From a checkpoint of a small sound classifier: 11.3M parameters.
Rows from block 10, named by matrix and row number. Rows with one number belong to one neuron. Each number is 200 + 20 x the weight over its row's rms, rounded and kept within 0 to 999. All counts start at 0. After the name is the row's rms in percent of the matrix's.
# fc1: MLP up (model.blocks.10.mlp.fc1.weight, 1024x256), inputs 128-255
# fc2: MLP down (model.blocks.10.mlp.fc2.weight, 256x1024, transposed), outputs 128-255
fc1.407,146,188,164,229,186,247,194,188,186,191,226,211,180,221,200,200,220,177,207,190,202,223,163,183,199,248,174,188,187,215,197,223,198,214,204,152,185,196,212,175,187,200,181,169,211,173,200,181,210,189,204,187,213,167,152,227,191,209,206,204,203,192,200,161,193,224,219,223,176,210,204,214,197,211,208,212,187,185,199,215,219,241,193,184,241,190,182,192,184,198,227,230,192,165,193,200,189,188,211,185,187,223,188,227,209,257,162,199,186,181,171,210,169,220,214,226,179,152,224,229,194,217,232,193,193,215,215,194,193
fc2.407,139,196,196,204,216,187,217,235,153,190,204,185,206,205,234,171,198,239,170,224,163,230,212,212,204,191,209,174,212,221,196,171,219,188,183,214,206,173,173,196,233,192,198,182,199,189,188,201,234,163,173,174,169,231,243,154,186,228,197,210,211,183,188,227,170,227,201,208,220,170,219,168,185,192,173,205,179,171,195,184,175,237,186,214,207,192,188,187,242,180,201,167,194,185,201,170,220,177,215,193,217,223,217,181,177,174,222,252,229,191,190,174,181,177,229,184,201,161,223,215,196,216,162,198,221,162,205,219,175
fc1.408,086,203,178,211,216,221,212,185,202,195,225,202,189,214,186,203,181,202,178,201,215,239,234,211,222,203,208,211,209,207,193,208,198,204,222,190,201,210,219,169,173,187,191,181,193,175,199,210,182,217,213,181,210,216,179,188,191,196,165,156,216,191,165,220,179,183,219,236,221,190,187,140,224,194,186,197,192,217,213,197,196,208,204,190,235,206,190,191,222,219,239,215,213,194,188,182,197,172,207,219,215,206,158,208,204,196,194,206,216,186,202,196,238,191,177,214,193,195,198,205,179,195,189,194,207,171,169,213,215
fc2.408,089,208,237,189,213,157,210,202,221,143,221,198,219,224,179,213,182,212,181,211,182,196,237,196,193,191,201,239,224,187,172,188,175,170,218,209,220,177,198,228,186,183,206,213,172,195,195,211,191,203,222,167,191,202,195,180,196,233,185,193,198,212,190,204,206,202,171,226,225,193,213,198,216,186,179,208,203,219,186,198,192,187,212,185,194,198,195,217,220,224,189,215,204,220,212,236,213,199,224,205,198,199,211,238,188,222,227,204,199,160,193,194,172,204,178,192,193,193,172,167,191,150,190,168,204,179,181,190,227
fc1.409,107,209,198,185,232,212,209,220,207,215,184,205,225,177,199,161,203,144,178,207,222,179,193,205,198,250,219,189,178,206,210,168,186,203,221,201,187,218,225,208,220,191,179,231,137,189,185,203,210,163,241,173,195,201,215,206,213,192,198,190,203,206,205,224,187,194,211,163,190,196,199,179,197,165,202,219,208,209,187,213,206,191,207,191,206,177,180,170,190,188,206,204,237,224,202,158,250,165,214,196,205,152,185,203,202,217,219,208,170,225,182,179,203,178,207,217,205,187,196,211,225,174,190,217,195,219,211,162,213
fc2.409,109,195,219,177,241,195,211,212,231,221,201,205,230,210,203,200,195,209,202,233,207,224,175,152,218,217,233,195,199,200,197,204,204,225,208,196,192,196,201,210,182,190,201,198,165,183,186,159,168,171,209,183,215,218,200,243,171,178,228,268,201,193,161,208,197,213,215,205,217,187,218,200,184,216,196,188,184,191,230,175,180,162,182,207,197,175,187,208,201,228,175,229,185,172,231,195,178,210,226,204,217,200,182,181,193,225,246,195,186,199,222,172,224,178,208,228,209,189,243,190,193,155,214,180,218,190,222,179,197
fc1.410,107,185,194,209,213,187,211,210,219,171,204,212,231,216,175,193,234,199,170,205,174,188,177,189,205,220,218,215,199,175,173,202,185,215,222,175,171,178,186,182,211,228,164,217,197,212,192,153,198,199,193,227,212,207,188,205,206,182,184,195,216,231,208,205,159,197,216,170,203,216,221,182,207,192,190,235,227,174,194,180,207,176,222,244,175,213,185,209,215,198,206,205,237,198,203,180,229,205,197,206,201,173,173,206,208,214,247,186,211,169,222,212,224,212,183,210,172,240,230,193,221,207,191,187,184,189,206,255,248
fc2.410,106,173,185,199,184,201,176,194,206,199,196,248,193,240,216,211,183,181,195,198,180,195,230,237,184,200,238,192,189,196,230,221,212,216,221,254,219,209,177,189,203,181,251,196,196,183,214,207,211,202,213,185,219,185,190,206,202,175,173,193,191,223,172,229,209,199,195,200,163,173,173,194,217,223,196,205,199,182,224,159,172,214,196,203,198,199,174,206,199,192,210,178,175,245,182,216,195,189,157,184,208,189,203,173,219,189,171,186,252,178,182,225,192,234,198,189,196,210,199,203,197,179,209,215,226,206,187,218,224
fc1.411,051,190,155,222,170,214,217,173,185,176,174,236,236,181,219,208,191,201,195,234,208,164,178,215,222,178,185,217,209,218,181,203,219,211,190,174,184,202,187,232,195,210,215,216,179,165,185,189,187,191,215,179,216,206,204,233,200,216,191,227,205,208,180,171,193,193,192,217,193,195,175,199,219,206,224,220,198,191,196,206,188,220,179,183,213,198,258,188,212,183,189,207,190,243,227,189,238,191,199,201,188,180,202,224,227,184,236,231,207,207,190,201,214,189,182,167,180,140,193,214,189,200,204,209,183,200,202,176,188
fc2.411,055,209,208,221,186,202,212,171,200,219,176,175,240,189,198,219,211,205,206,193,191,162,179,192,217,173,180,194,157,223,197,225,168,233,231,184,234,193,200,205,213,211,192,195,197,192,212,200,222,171,194,193,178,195,214,208,181,198,229,226,193,218,183,170,200,183,218,243,186,223,204,186,214,179,193,206,202,193,196,185,164,194,166,186,207,182,239,207,224,222,186,234,241,223,225,192,188,190,180,210,208,187,170,214,210,223,204,180,169,202,184,208,221,211,204,196,191,171,214,259,216,244,181,176,199,227,198,203,183
fc1.412,054,213,179,220,197,209,236,193,210,199,218,215,192,219,188,189,216,191,228,208,191,153,196,224,217,216,208,226,199,218,209,178,181,208,175,204,185,205,226,194,185,212,191,209,220,215,167,215,213,176,207,191,231,207,227,192,214,186,231,166,200,227,175,179,214,192,193,179,213,205,212,224,167,190,222,216,194,207,193,184,186,220,198,209,175,182,226,165,245,194,229,174,203,216,205,159,209,201,208,154,195,211,191,191,194,205,172,247,195,183,209,178,221,192,231,215,231,182,174,225,193,204,164,213,222,218,193,200,203
fc2.412,055,171,181,188,209,191,243,221,235,208,219,203,185,210,223,183,206,208,198,205,174,198,192,191,237,217,207,183,169,209,213,214,214,201,235,173,211,215,185,174,184,186,185,208,197,166,232,208,190,186,210,212,230,196,181,177,219,177,216,250,201,202,238,205,228,198,192,194,202,194,216,168,186,231,207,207,194,212,163,194,236,220,199,188,196,161,210,197,209,214,213,174,208,192,253,199,213,206,209,183,213,236,174,204,194,191,223,185,202,205,196,139,221,159,210,239,202,167,180,182,172,158,171,208,222,220,239,244,230
fc1.413,064,206,208,209,195,189,199,194,153,200,223,216,175,197,201,216,220,192,199,203,200,171,157,205,205,177,180,219,239,166,214,213,173,203,203,210,210,201,215,202,199,229,174,204,201,215,227,198,184,206,168,175,205,202,204,196,226,217,213,205,178,196,204,190,222,209,195,223,223,178,180,199,200,178,177,181,200,170,200,209,238,215,182,206,229,219,184,178,218,185,200,230,190,250,183,160,205,225,182,228,193,205,199,184,221,182,212,218,173,211,215,192,218,214,200,182,229,193,164,167,223,197,188,216,188,204,176,207,228
fc2.413,066,211,190,166,206,186,196,170,201,191,215,166,192,219,199,233,209,186,205,190,163,192,209,195,223,161,208,180,225,179,166,178,189,209,210,200,223,190,199,191,209,185,211,147,223,191,189,251,200,192,177,166,190,201,222,198,206,228,185,190,210,189,192,188,194,229,173,150,203,166,200,164,186,183,223,197,222,163,221,195,217,195,207,218,211,216,206,209,186,215,196,211,194,250,192,217,218,234,185,222,197,193,205,185,229,192,205,249,179,178,195,172,205,204,225,193,185,196,187,172,210,193,170,205,241,209,189,200,203
fc1.414,072,182,222,209,181,225,222,187,164,210,188,174,211,202,198,208,186,219,181,167,196,225,195,199,185,187,179,234,180,155,217,165,171,208,193,188,217,204,175,199,198,165,206,197,193,193,198,143,220,171,220,214,214,208,224,200,171,170,187,194,212,169,175,194,184,205,217,191,174,199,209,191,231,199,222,217,189,231,191,208,226,228,178,195,207,187,225,161,194,185,206,206,155,193,216,180,167,195,197,183,187,206,222,211,195,194,219,226,188,175,205,189,193,210,254,188,230,203,212,159,218,183,188,214,224,243,207,192,204
fc2.414,078,231,218,190,184,208,197,226,227,182,192,212,233,188,202,209,190,176,168,153,207,187,183,202,166,195,200,214,224,188,220,193,213,191,218,218,184,226,206,191,214,189,172,214,184,218,182,151,204,197,226,186,198,194,202,202,202,209,219,188,174,170,206,181,173,198,215,203,171,170,220,201,213,229,183,197,171,190,221,197,203,236,201,210,182,206,219,216,188,215,194,194,203,221,246,233,209,199,190,193,185,192,238,171,211,175,208,201,198,213,199,157,226,190,180,179,198,206,172,174,209,175,193,222,229,201,197,186,186
fc1.415,122,194,162,195,203,156,234,226,175,230,208,193,190,188,191,200,219,192,178,209,186,163,200,158,233,209,206,209,209,191,175,181,163,192,175,195,186,211,204,169,199,249,207,211,206,222,210,188,197,214,187,220,190,182,196,196,245,184,209,175,165,175,207,232,204,177,205,210,209,195,183,238,200,196,193,206,197,187,209,222,195,201,172,209,202,218,201,214,209,188,228,153,232,209,200,186,178,247,184,184,202,216,179,188,199,232,170,196,190,210,209,215,186,203,161,201,215,209,171,151,181,222,174,210,200,174,238,175,219
fc2.415,114,219,217,186,166,217,169,193,183,217,224,179,193,209,194,189,170,197,212,223,215,199,184,165,188,221,220,214,204,203,205,194,200,175,184,207,214,219,231,198,168,209,163,206,162,209,222,176,185,188,205,158,221,179,187,190,197,207,226,239,195,201,205,190,183,206,206,209,167,206,207,178,176,180,201,203,192,256,185,204,176,245,167,223,168,199,196,210,193,192,226,201,185,193,207,200,187,201,195,187,205,221,220,184,204,233,207,205,241,208,197,189,159,197,207,211,222,203,198,189,170,202,223,203,185,206,200,172,193
fc1.416,077,198,204,208,201,194,190,202,187,209,206,210,209,168,229,227,193,216,202,169,190,198,175,164,211,237,219,242,210,219,208,212,200,227,207,183,221,178,168,185,201,205,221,198,225,182,183,165,212,234,210,191,217,191,191,193,206,202,219,207,208,221,209,198,191,186,202,166,178,162,183,224,200,184,213,165,239,210,216,232,203,239,220,188,196,176,227,249,186,202,205,219,209,166,186,204,212,207,208,180,214,207,187,192,207,241,188,178,189,182,193,201,212,212,222,184,224,199,193,213,190,220,180,254,209,205,171,211,198
fc2.416,085,197,180,179,169,199,181,219,174,231,186,188,233,230,186,215,200,195,220,224,234,187,168,175,183,237,204,187,166,217,235,229,207,202,199,229,192,192,170,209,196,179,184,185,181,215,203,221,198,183,191,188,193,234,217,200,233,197,173,178,221,219,226,218,214,208,198,185,193,207,176,197,187,205,219,196,195,221,211,230,193,193,243,198,205,202,161,174,174,215,192,173,166,217,189,221,224,192,204,229,208,200,200,192,193,187,193,188,209,195,221,203,226,200,177,207,208,226,208,228,209,172,235,172,216,182,203,211,174
fc1.417,057,217,198,208,171,186,213,193,176,215,193,187,187,169,184,210,205,207,220,206,183,201,186,205,201,170,189,177,177,179,177,224,204,211,177,182,212,225,208,181,218,205,188,185,187,194,201,227,214,210,241,203,201,183,242,190,196,212,221,177,216,247,167,206,205,205,200,208,208,188,195,215,221,191,176,167,191,219,212,205,207,217,219,185,208,191,177,217,181,182,180,192,184,204,200,168,216,224,205,230,217,158,236,185,216,180,204,205,191,190,221,180,208,227,193,155,208,193,207,194,186,199,213,213,177,219,220,175,208
fc2.417,073,201,199,180,195,184,226,187,201,224,175,238,193,184,203,239,202,185,185,186,201,183,221,228,154,181,188,178,159,197,176,204,252,194,223,208,226,189,213,168,190,172,173,202,200,185,202,213,177,233,199,195,210,189,185,218,182,217,191,207,235,215,190,210,227,190,223,203,223,205,202,163,194,214,195,183,217,221,240,228,201,234,193,220,212,218,180,181,196,194,188,182,231,239,210,189,195,217,215,197,174,173,221,170,208,180,197,203,189,198,216,189,207,224,217,146,172,164,199,185,225,188,169,232,218,182,220,185,188
fc1.418,127,196,197,174,197,211,140,191,209,189,167,191,167,195,212,187,190,214,197,199,154,196,220,204,228,233,203,224,203,227,215,178,190,221,233,192,230,208,197,208,199,203,186,216,190,201,222,204,206,200,197,183,195,162,199,174,248,186,220,161,201,203,219,155,192,183,214,218,197,231,209,182,195,216,212,203,186,234,242,205,184,207,178,153,188,209,217,178,179,183,241,215,199,203,210,189,202,213,217,180,157,196,206,177,218,213,192,192,195,161,176,239,203,186,187,199,184,242,218,198,219,213,192,204,177,212,177,204,171
fc2.418,126,201,194,178,184,219,212,211,201,194,195,219,193,182,241,168,182,222,208,219,188,231,226,193,199,194,219,174,189,163,179,220,170,193,183,182,196,172,207,214,218,204,198,226,219,195,182,179,200,195,212,187,195,204,193,222,177,191,229,218,199,209,206,187,161,180,265,183,181,185,200,187,192,191,178,209,204,181,229,212,216,194,190,236,185,204,175,178,191,193,217,187,199,189,229,217,206,185,180,172,199,192,209,217,232,178,204,212,178,202,201,206,204,181,222,207,177,204,190,181,250,196,150,186,219,209,184,222,204
fc1.419,115,190,183,204,183,220,219,159,156,173,220,193,180,211,206,219,197,203,201,220,177,245,200,237,220,211,227,201,197,233,200,192,203,222,224,156,202,194,190,223,233,173,205,215,206,185,183,218,181,193,169,246,213,224,200,211,215,211,210,162,187,186,200,190,160,196,227,197,180,213,187,195,210,184,203,182,203,185,199,196,237,200,234,216,236,212,200,149,185,161,169,175,195,213,198,186,229,218,224,184,219,204,214,218,219,188,212,233,169,236,184,220,202,161,203,201,181,172,176,216,191,191,204,192,201,194,162,184,206
fc2.419,108,189,173,148,153,217,214,203,228,250,195,210,195,201,196,206,220,163,205,163,231,198,233,175,210,167,177,199,213,199,183,196,165,224,174,185,155,206,259,188,186,199,202,228,173,214,180,194,162,196,185,166,216,164,197,210,194,201,227,222,159,226,213,192,221,210,216,195,195,185,172,205,211,184,208,180,165,228,197,249,170,157,221,185,188,200,182,185,178,180,232,226,222,202,214,186,180,181,214,188,190,211,168,211,180,189,188,187,186,182,208,184,193,206,189,179,212,195,208,160,221,239,227,207,228,210,235,214,192
fc1.420,073,200,200,198,189,183,180,196,199,172,214,227,191,191,218,233,196,215,194,178,215,193,211,217,225,195,227,193,212,227,193,232,158,193,222,187,228,190,224,160,173,203,166,198,199,207,212,198,198,180,255,206,220,218,212,214,195,159,219,208,203,184,183,215,170,218,207,207,186,208,211,183,210,213,209,175,147,206,193,213,203,200,210,192,225,178,186,190,243,192,214,193,193,202,255,209,203,157,183,197,195,183,219,229,200,206,205,217,192,175,202,203,199,242,201,211,181,195,208,207,180,220,208,195,155,169,172,178,193
fc2.420,093,207,186,205,176,194,187,221,187,187,227,209,191,216,231,168,205,201,194,222,208,207,216,213,171,231,192,215,180,237,197,223,211,200,214,191,205,208,200,200,220,203,186,209,177,182,194,160,190,194,248,210,177,224,201,209,231,191,191,205,200,220,205,253,211,209,187,228,209,196,184,209,198,211,191,192,180,224,190,240,175,196,192,243,208,178,210,205,209,199,200,184,184,171,218,169,181,166,189,203,192,214,164,191,227,232,216,194,231,185,181,192,182,196,208,194,223,184,224,143,167,228,203,202,160,184,180,202,206
fc1.421,081,153,191,221,183,151,175,196,181,218,189,206,201,200,185,221,206,187,203,212,171,158,176,197,231,197,201,205,204,207,190,178,215,216,192,207,184,189,212,217,181,207,153,207,217,207,239,218,192,232,180,197,179,196,185,241,171,235,205,150,192,211,197,235,210,183,208,205,202,182,223,171,213,196,216,210,191,199,199,198,163,233,198,181,185,193,215,186,199,185,197,203,177,191,212,168,242,202,220,204,199,201,222,204,193,217,236,186,177,211,195,210,180,194,163,219,183,195,181,202,209,205,236,195,211,212,201,162,202
fc2.421,093,207,191,172,205,204,190,208,185,174,230,213,224,214,197,237,191,224,216,233,192,234,197,201,223,187,203,214,157,197,170,212,217,184,206,238,174,186,207,248,182,211,206,170,200,213,241,220,199,201,187,205,188,208,159,170,179,234,174,224,216,192,218,235,195,136,198,179,206,186,179,224,193,187,180,194,203,225,211,190,209,191,228,187,202,181,221,186,179,177,170,195,199,209,174,208,203,198,200,228,204,216,145,182,184,228,195,209,220,213,211,222,206,232,185,210,215,164,229,197,208,204,189,182,167,212,203,200,180
fc1.422,067,199,210,208,212,190,204,159,200,197,216,194,206,154,227,240,185,196,169,208,189,202,230,193,159,235,205,209,188,179,192,215,196,210,220,218,182,185,231,199,206,207,187,197,209,216,191,191,198,214,195,208,205,196,191,212,175,184,198,230,209,183,237,229,189,212,177,186,231,211,196,188,181,222,203,193,191,198,207,228,208,189,215,225,202,163,202,188,235,204,211,194,208,165,203,163,209,190,152,190,224,241,208,230,195,194,196,200,214,210,160,194,214,212,229,189,185,193,202,199,216,218,186,202,194,199,192,164,180
fc2.422,074,212,211,209,196,170,177,177,169,216,224,195,180,180,175,230,192,259,166,203,187,242,227,213,199,190,209,209,191,205,187,191,202,191,232,200,209,220,218,194,207,205,173,206,190,215,202,175,201,195,197,214,216,194,219,227,168,212,206,232,160,180,209,238,148,225,180,224,187,208,231,140,183,253,204,179,201,199,229,213,193,196,178,244,192,220,179,217,214,208,204,205,200,179,219,184,192,174,223,166,210,210,197,200,186,209,186,193,189,197,218,198,195,181,191,172,175,191,200,201,182,175,174,214,197,237,196,210,240
fc1.423,086,163,214,195,201,201,197,196,209,153,233,204,199,183,214,219,206,204,206,229,223,207,195,202,220,199,210,206,176,212,156,176,207,228,199,203,175,208,205,206,189,193,193,231,194,171,211,219,171,198,147,211,213,210,199,232,203,224,191,215,201,236,190,187,188,184,194,191,187,208,212,194,193,204,180,194,212,230,175,197,202,215,237,217,152,202,201,188,217,202,225,192,176,173,199,198,187,171,213,206,207,194,223,242,195,208,179,228,231,212,202,150,188,210,163,177,143,189,197,230,173,225,174,194,223,202,168,176,205
fc2.423,086,215,200,196,173,195,185,165,202,171,189,234,202,186,204,189,193,200,224,204,183,180,171,201,230,169,206,219,160,227,188,189,222,188,198,196,209,174,203,217,222,187,179,228,221,178,199,220,170,211,172,196,195,182,225,232,166,219,203,201,199,221,171,222,188,163,198,193,222,235,180,186,188,202,190,196,197,222,181,178,225,214,266,178,233,219,176,172,212,224,175,229,185,183,214,190,210,223,174,191,187,224,220,201,163,233,210,206,237,204,178,230,192,209,157,228,178,176,200,210,221,198,166,224,194,189,179,215,190
fc1.424,044,186,177,182,215,201,240,194,186,223,225,219,195,196,208,210,178,163,182,221,174,202,159,158,222,186,256,229,200,210,191,206,204,200,173,206,220,226,210,218,187,207,233,209,175,206,202,194,158,212,186,193,204,200,197,211,189,168,217,151,206,200,195,188,238,213,196,188,183,206,215,193,216,205,192,194,196,213,239,213,178,240,173,210,215,209,203,216,183,215,192,208,211,201,163,193,196,202,175,204,203,199,191,195,215,185,196,198,202,176,213,236,212,211,233,193,182,209,196,209,204,177,208,216,179,205,165,218,197
fc2.424,057,188,186,197,211,189,217,193,185,203,247,180,210,177,198,194,168,180,165,216,189,197,187,180,224,194,235,232,216,205,200,195,208,188,209,207,200,207,168,228,168,178,220,200,149,193,204,200,165,194,219,163,191,237,196,189,214,191,188,213,203,191,251,200,237,180,176,191,188,190,222,196,210,174,189,224,196,207,223,216,189,226,208,218,206,205,231,253,201,193,189,184,200,217,191,199,206,185,197,257,155,199,186,214,208,202,211,201,204,188,226,214,233,182,194,208,200,194,210,211,247,180,179,204,234,200,189,209,214
fc1.425,123,176,221,210,222,215,176,199,189,213,240,207,208,231,214,225,190,194,182,225,154,196,180,182,220,185,204,178,191,215,223,147,203,199,206,192,217,222,183,202,231,204,229,185,174,238,200,194,180,166,192,203,163,172,199,206,201,214,215,170,193,191,200,189,175,183,211,260,187,214,192,193,153,177,198,189,195,188,192,212,193,206,217,180,193,204,192,199,216,181,215,224,190,226,199,201,233,221,212,217,190,217,193,193,205,169,184,208,198,175,243,207,180,208,242,202,201,212,194,174,178,198,204,237,190,203,163,172,178
fc2.425,111,183,218,198,194,176,208,173,198,196,193,175,212,196,217,233,191,226,211,202,203,191,192,223,188,182,194,177,196,205,159,203,225,210,189,182,192,215,214,180,223,221,198,225,223,193,200,201,204,193,187,195,200,227,200,191,197,193,206,188,198,186,184,172,197,214,196,211,171,190,192,228,177,204,191,227,212,154,175,153,222,233,190,177,192,215,204,190,209,217,181,174,180,149,161,168,217,191,190,185,212,227,213,211,198,212,172,174,180,180,215,193,195,214,205,197,209,206,225,224,214,202,205,208,203,141,237,205,194
fc1.426,083,182,211,220,219,205,224,203,199,186,198,191,212,194,206,216,216,216,221,157,218,184,202,171,217,191,201,206,175,229,182,183,202,205,221,208,198,183,166,193,218,233,177,198,186,196,194,202,153,206,215,192,194,210,223,188,204,233,207,229,190,180,216,184,212,207,202,199,209,216,241,212,213,157,196,162,182,187,192,173,193,161,208,213,226,211,205,218,192,194,219,222,157,203,193,188,177,170,217,214,181,207,177,204,181,203,255,252,147,185,228,200,223,227,178,190,203,181,230,232,222,192,193,189,211,196,209,191,184
fc2.426,086,186,191,215,214,202,211,204,189,209,177,210,208,231,169,173,189,198,193,197,211,170,192,217,193,161,257,187,196,197,180,160,201,228,187,231,206,169,208,216,177,211,166,224,196,223,198,190,181,212,203,177,209,201,196,236,146,236,204,237,221,190,225,222,211,190,195,188,180,213,175,225,199,157,199,186,212,200,180,169,225,209,226,197,213,237,176,220,204,184,209,232,184,185,205,213,186,178,216,195,181,186,177,226,230,196,168,238,193,214,223,204,208,215,171,185,196,222,200,223,207,206,202,186,206,198,199,206,196
fc1.427,166,181,222,214,160,224,215,188,223,178,207,223,223,188,209,213,182,206,203,190,185,198,211,200,245,222,253,190,205,206,176,224,209,222,203,200,202,156,202,203,197,186,195,203,191,212,213,184,201,244,221,220,192,173,207,217,178,207,203,236,219,189,192,201,176,237,195,228,217,203,197,188,209,164,205,203,202,241,207,192,176,226,197,194,222,164,197,149,206,210,200,215,187,230,230,190,187,214,187,212,208,201,165,244,166,196,225,174,175,205,175,215,185,193,184,205,209,195,169,186,175,213,194,189,216,188,157,195,204
fc2.427,170,207,152,234,182,197,205,230,180,204,202,214,159,206,233,187,199,225,215,205,195,201,177,182,213,220,176,193,201,207,198,188,185,187,186,187,188,221,205,216,196,151,182,191,213,209,167,176,201,204,221,189,239,216,213,204,201,197,201,148,183,227,217,199,184,181,205,198,194,177,232,170,199,228,180,206,187,213,195,203,206,183,186,188,173,210,205,217,181,228,194,239,194,144,194,188,214,229,243,224,204,202,196,174,224,191,224,196,221,227,248,186,205,185,185,217,164,222,195,204,205,187,180,195,194,200,200,207,187
fc1.428,046,202,159,212,184,163,176,189,160,187,186,233,183,218,218,245,170,225,198,213,225,228,193,190,170,203,187,218,173,215,211,209,200,220,187,174,195,201,183,174,191,205,185,203,203,181,219,208,201,186,219,229,216,188,204,235,181,233,199,196,199,238,214,161,209,210,166,219,209,208,204,193,163,164,175,205,161,184,169,229,200,221,196,208,201,196,219,193,227,241,210,209,230,179,203,243,212,170,198,129,195,204,188,208,203,177,160,167,180,186,226,191,200,198,208,236,175,185,235,231,177,204,211,173,212,214,169,220,208
fc2.428,056,185,148,205,203,212,190,200,199,186,184,225,216,229,236,206,177,231,221,209,247,234,213,189,177,196,194,190,191,189,219,222,184,196,254,197,206,181,217,208,160,215,189,171,192,181,212,198,184,178,196,172,173,182,203,197,206,211,179,224,201,214,173,184,229,192,161,234,227,189,188,160,166,180,215,209,217,171,161,189,208,190,213,201,204,202,226,202,185,212,187,219,207,146,204,232,197,166,218,197,199,187,183,176,193,192,185,188,187,172,218,212,179,216,190,203,210,172,168,195,168,210,198,237,176,202,190,220,234
fc1.429,147,211,228,248,223,189,199,218,195,168,213,226,216,222,224,241,196,190,200,169,189,215,204,206,175,248,185,162,223,186,234,183,207,209,178,212,199,184,211,171,188,205,192,210,195,180,203,176,173,219,178,172,200,211,161,155,179,204,222,161,222,189,157,188,187,166,177,216,218,222,220,165,183,200,201,216,204,214,237,180,165,183,177,193,197,174,247,183,184,217,187,209,206,214,221,183,205,232,178,184,219,238,193,185,164,220,221,223,167,187,193,209,214,185,177,204,179,208,213,209,224,187,192,179,221,206,186,204,193
fc2.429,125,218,207,176,215,206,234,215,228,214,209,170,207,202,177,216,194,203,200,222,211,192,193,192,234,214,194,202,188,218,200,175,231,205,192,192,198,214,200,209,198,201,194,178,174,192,221,244,193,195,236,194,180,200,199,224,243,188,209,227,167,229,211,191,186,199,225,188,206,198,238,230,248,220,182,171,196,184,190,205,210,189,227,182,215,210,185,224,187,205,190,171,237,200,163,193,196,201,218,185,182,150,199,206,181,227,199,126,223,198,195,212,207,190,146,229,237,216,198,165,207,205,192,174,184,198,209,202,205
fc1.430,094,168,198,218,228,194,228,206,218,170,182,186,228,196,208,198,228,237,196,170,152,179,218,201,233,206,191,220,173,214,166,209,188,185,202,188,199,213,206,192,208,184,209,217,185,179,199,204,196,212,203,228,170,240,196,221,225,181,172,155,185,183,176,209,182,186,203,217,185,216,208,228,189,212,234,211,194,191,197,230,194,184,220,200,191,180,191,183,192,206,195,187,203,232,191,212,171,189,246,200,195,186,210,217,193,205,177,185,212,165,179,177,190,216,188,195,193,202,158,178,195,180,188,232,186,209,199,182,190
fc2.430,099,211,173,191,156,211,196,197,156,262,165,222,194,237,192,204,227,229,218,191,177,217,215,201,201,226,208,241,218,214,199,179,247,229,207,188,218,240,200,206,221,200,159,198,196,207,252,240,210,178,197,202,186,168,222,182,197,199,199,227,205,184,223,203,193,204,185,188,193,213,213,212,223,190,181,210,185,175,173,195,186,201,208,206,197,186,188,225,190,195,202,228,208,219,197,214,189,220,206,183,206,211,205,221,196,202,178,198,183,199,183,229,190,204,210,173,241,209,230,193,222,180,208,182,192,191,215,188,192
fc1.431,036,218,218,181,188,207,230,196,153,209,218,203,177,220,161,222,204,207,208,185,203,212,195,218,193,185,196,210,188,238,213,156,198,195,162,193,215,172,172,212,242,209,190,196,193,181,223,201,189,201,245,227,172,198,225,203,189,153,216,196,213,232,186,197,196,201,231,196,203,213,222,196,195,207,189,221,179,208,189,214,212,222,193,178,217,175,185,191,242,211,183,187,224,229,153,201,182,222,202,210,177,180,201,226,202,193,211,191,204,176,193,220,180,211,211,203,231,179,210,201,226,228,214,192,241,225,198,190,185
fc2.431,047,207,198,195,191,221,201,186,168,217,221,214,191,222,159,212,238,243,209,211,204,195,179,206,211,200,185,208,237,190,222,172,219,196,202,192,202,184,202,190,230,183,179,199,148,172,201,204,184,200,233,219,186,205,232,152,186,157,191,225,189,201,239,183,209,179,224,158,201,207,203,194,191,186,197,205,213,208,207,194,204,204,193,209,186,193,217,215,214,223,171,187,219,234,185,205,167,193,214,190,170,186,190,224,221,177,195,188,203,184,213,219,197,190,198,194,244,182,210,205,233,230,176,193,213,201,167,198,184
fc1.432,127,180,201,238,164,201,180,176,214,182,215,205,227,175,171,193,186,221,167,217,196,225,203,180,196,201,192,258,169,202,206,189,194,199,198,185,194,210,221,217,193,233,185,182,219,197,179,200,191,205,198,183,219,198,186,201,192,238,190,198,216,143,193,204,177,164,208,219,190,218,139,188,206,183,223,202,199,198,201,203,177,216,198,231,172,192,155,187,193,221,245,204,199,221,199,190,180,200,214,229,238,212,164,207,215,245,210,174,198,207,203,216,214,217,213,236,200,212,178,198,208,213,224,191,177,206,205,228,212
fc2.432,131,174,178,184,231,175,198,216,174,223,218,204,189,209,194,222,207,213,218,222,177,192,197,208,201,184,208,230,207,181,178,203,197,182,201,207,213,219,219,196,235,158,220,224,200,226,218,211,181,186,220,159,180,210,204,230,221,214,197,232,211,189,213,179,172,206,254,182,199,168,220,171,221,224,190,184,200,221,204,224,176,197,211,245,185,185,176,192,230,177,198,225,187,231,188,188,190,204,188,233,198,197,223,171,226,199,211,174,156,184,239,180,187,182,178,187,189,223,173,222,192,210,198,173,231,201,176,198,214
fc1.433,048,226,234,191,179,220,178,213,226,197,213,200,167,204,160,183,202,207,212,210,209,241,234,187,170,205,210,175,215,228,192,195,203,211,193,191,212,203,215,169,214,210,217,205,227,197,176,199,195,196,207,196,209,203,163,172,202,222,227,190,180,178,182,201,207,163,180,208,214,220,178,185,227,180,194,190,248,203,185,208,188,229,205,202,188,170,198,167,177,204,218,147,213,205,199,170,205,169,194,166,227,226,208,167,222,192,189,184,183,215,226,219,192,196,202,179,201,196,230,202,186,201,181,203,182,202,220,177,197
fc2.433,060,221,231,195,233,234,212,215,199,189,206,165,225,198,193,168,192,212,205,195,199,216,225,180,206,191,216,167,185,196,198,243,202,208,170,185,192,193,214,209,189,183,223,202,198,206,180,183,194,206,203,170,198,170,179,175,197,222,186,181,216,178,172,211,248,165,208,230,220,189,212,162,212,201,187,203,200,208,193,216,193,229,195,202,219,204,164,175,164,199,232,156,202,210,205,200,187,227,196,183,238,208,187,205,240,181,220,194,171,230,231,192,206,194,189,172,220,211,220,196,157,183,191,208,188,189,213,178,161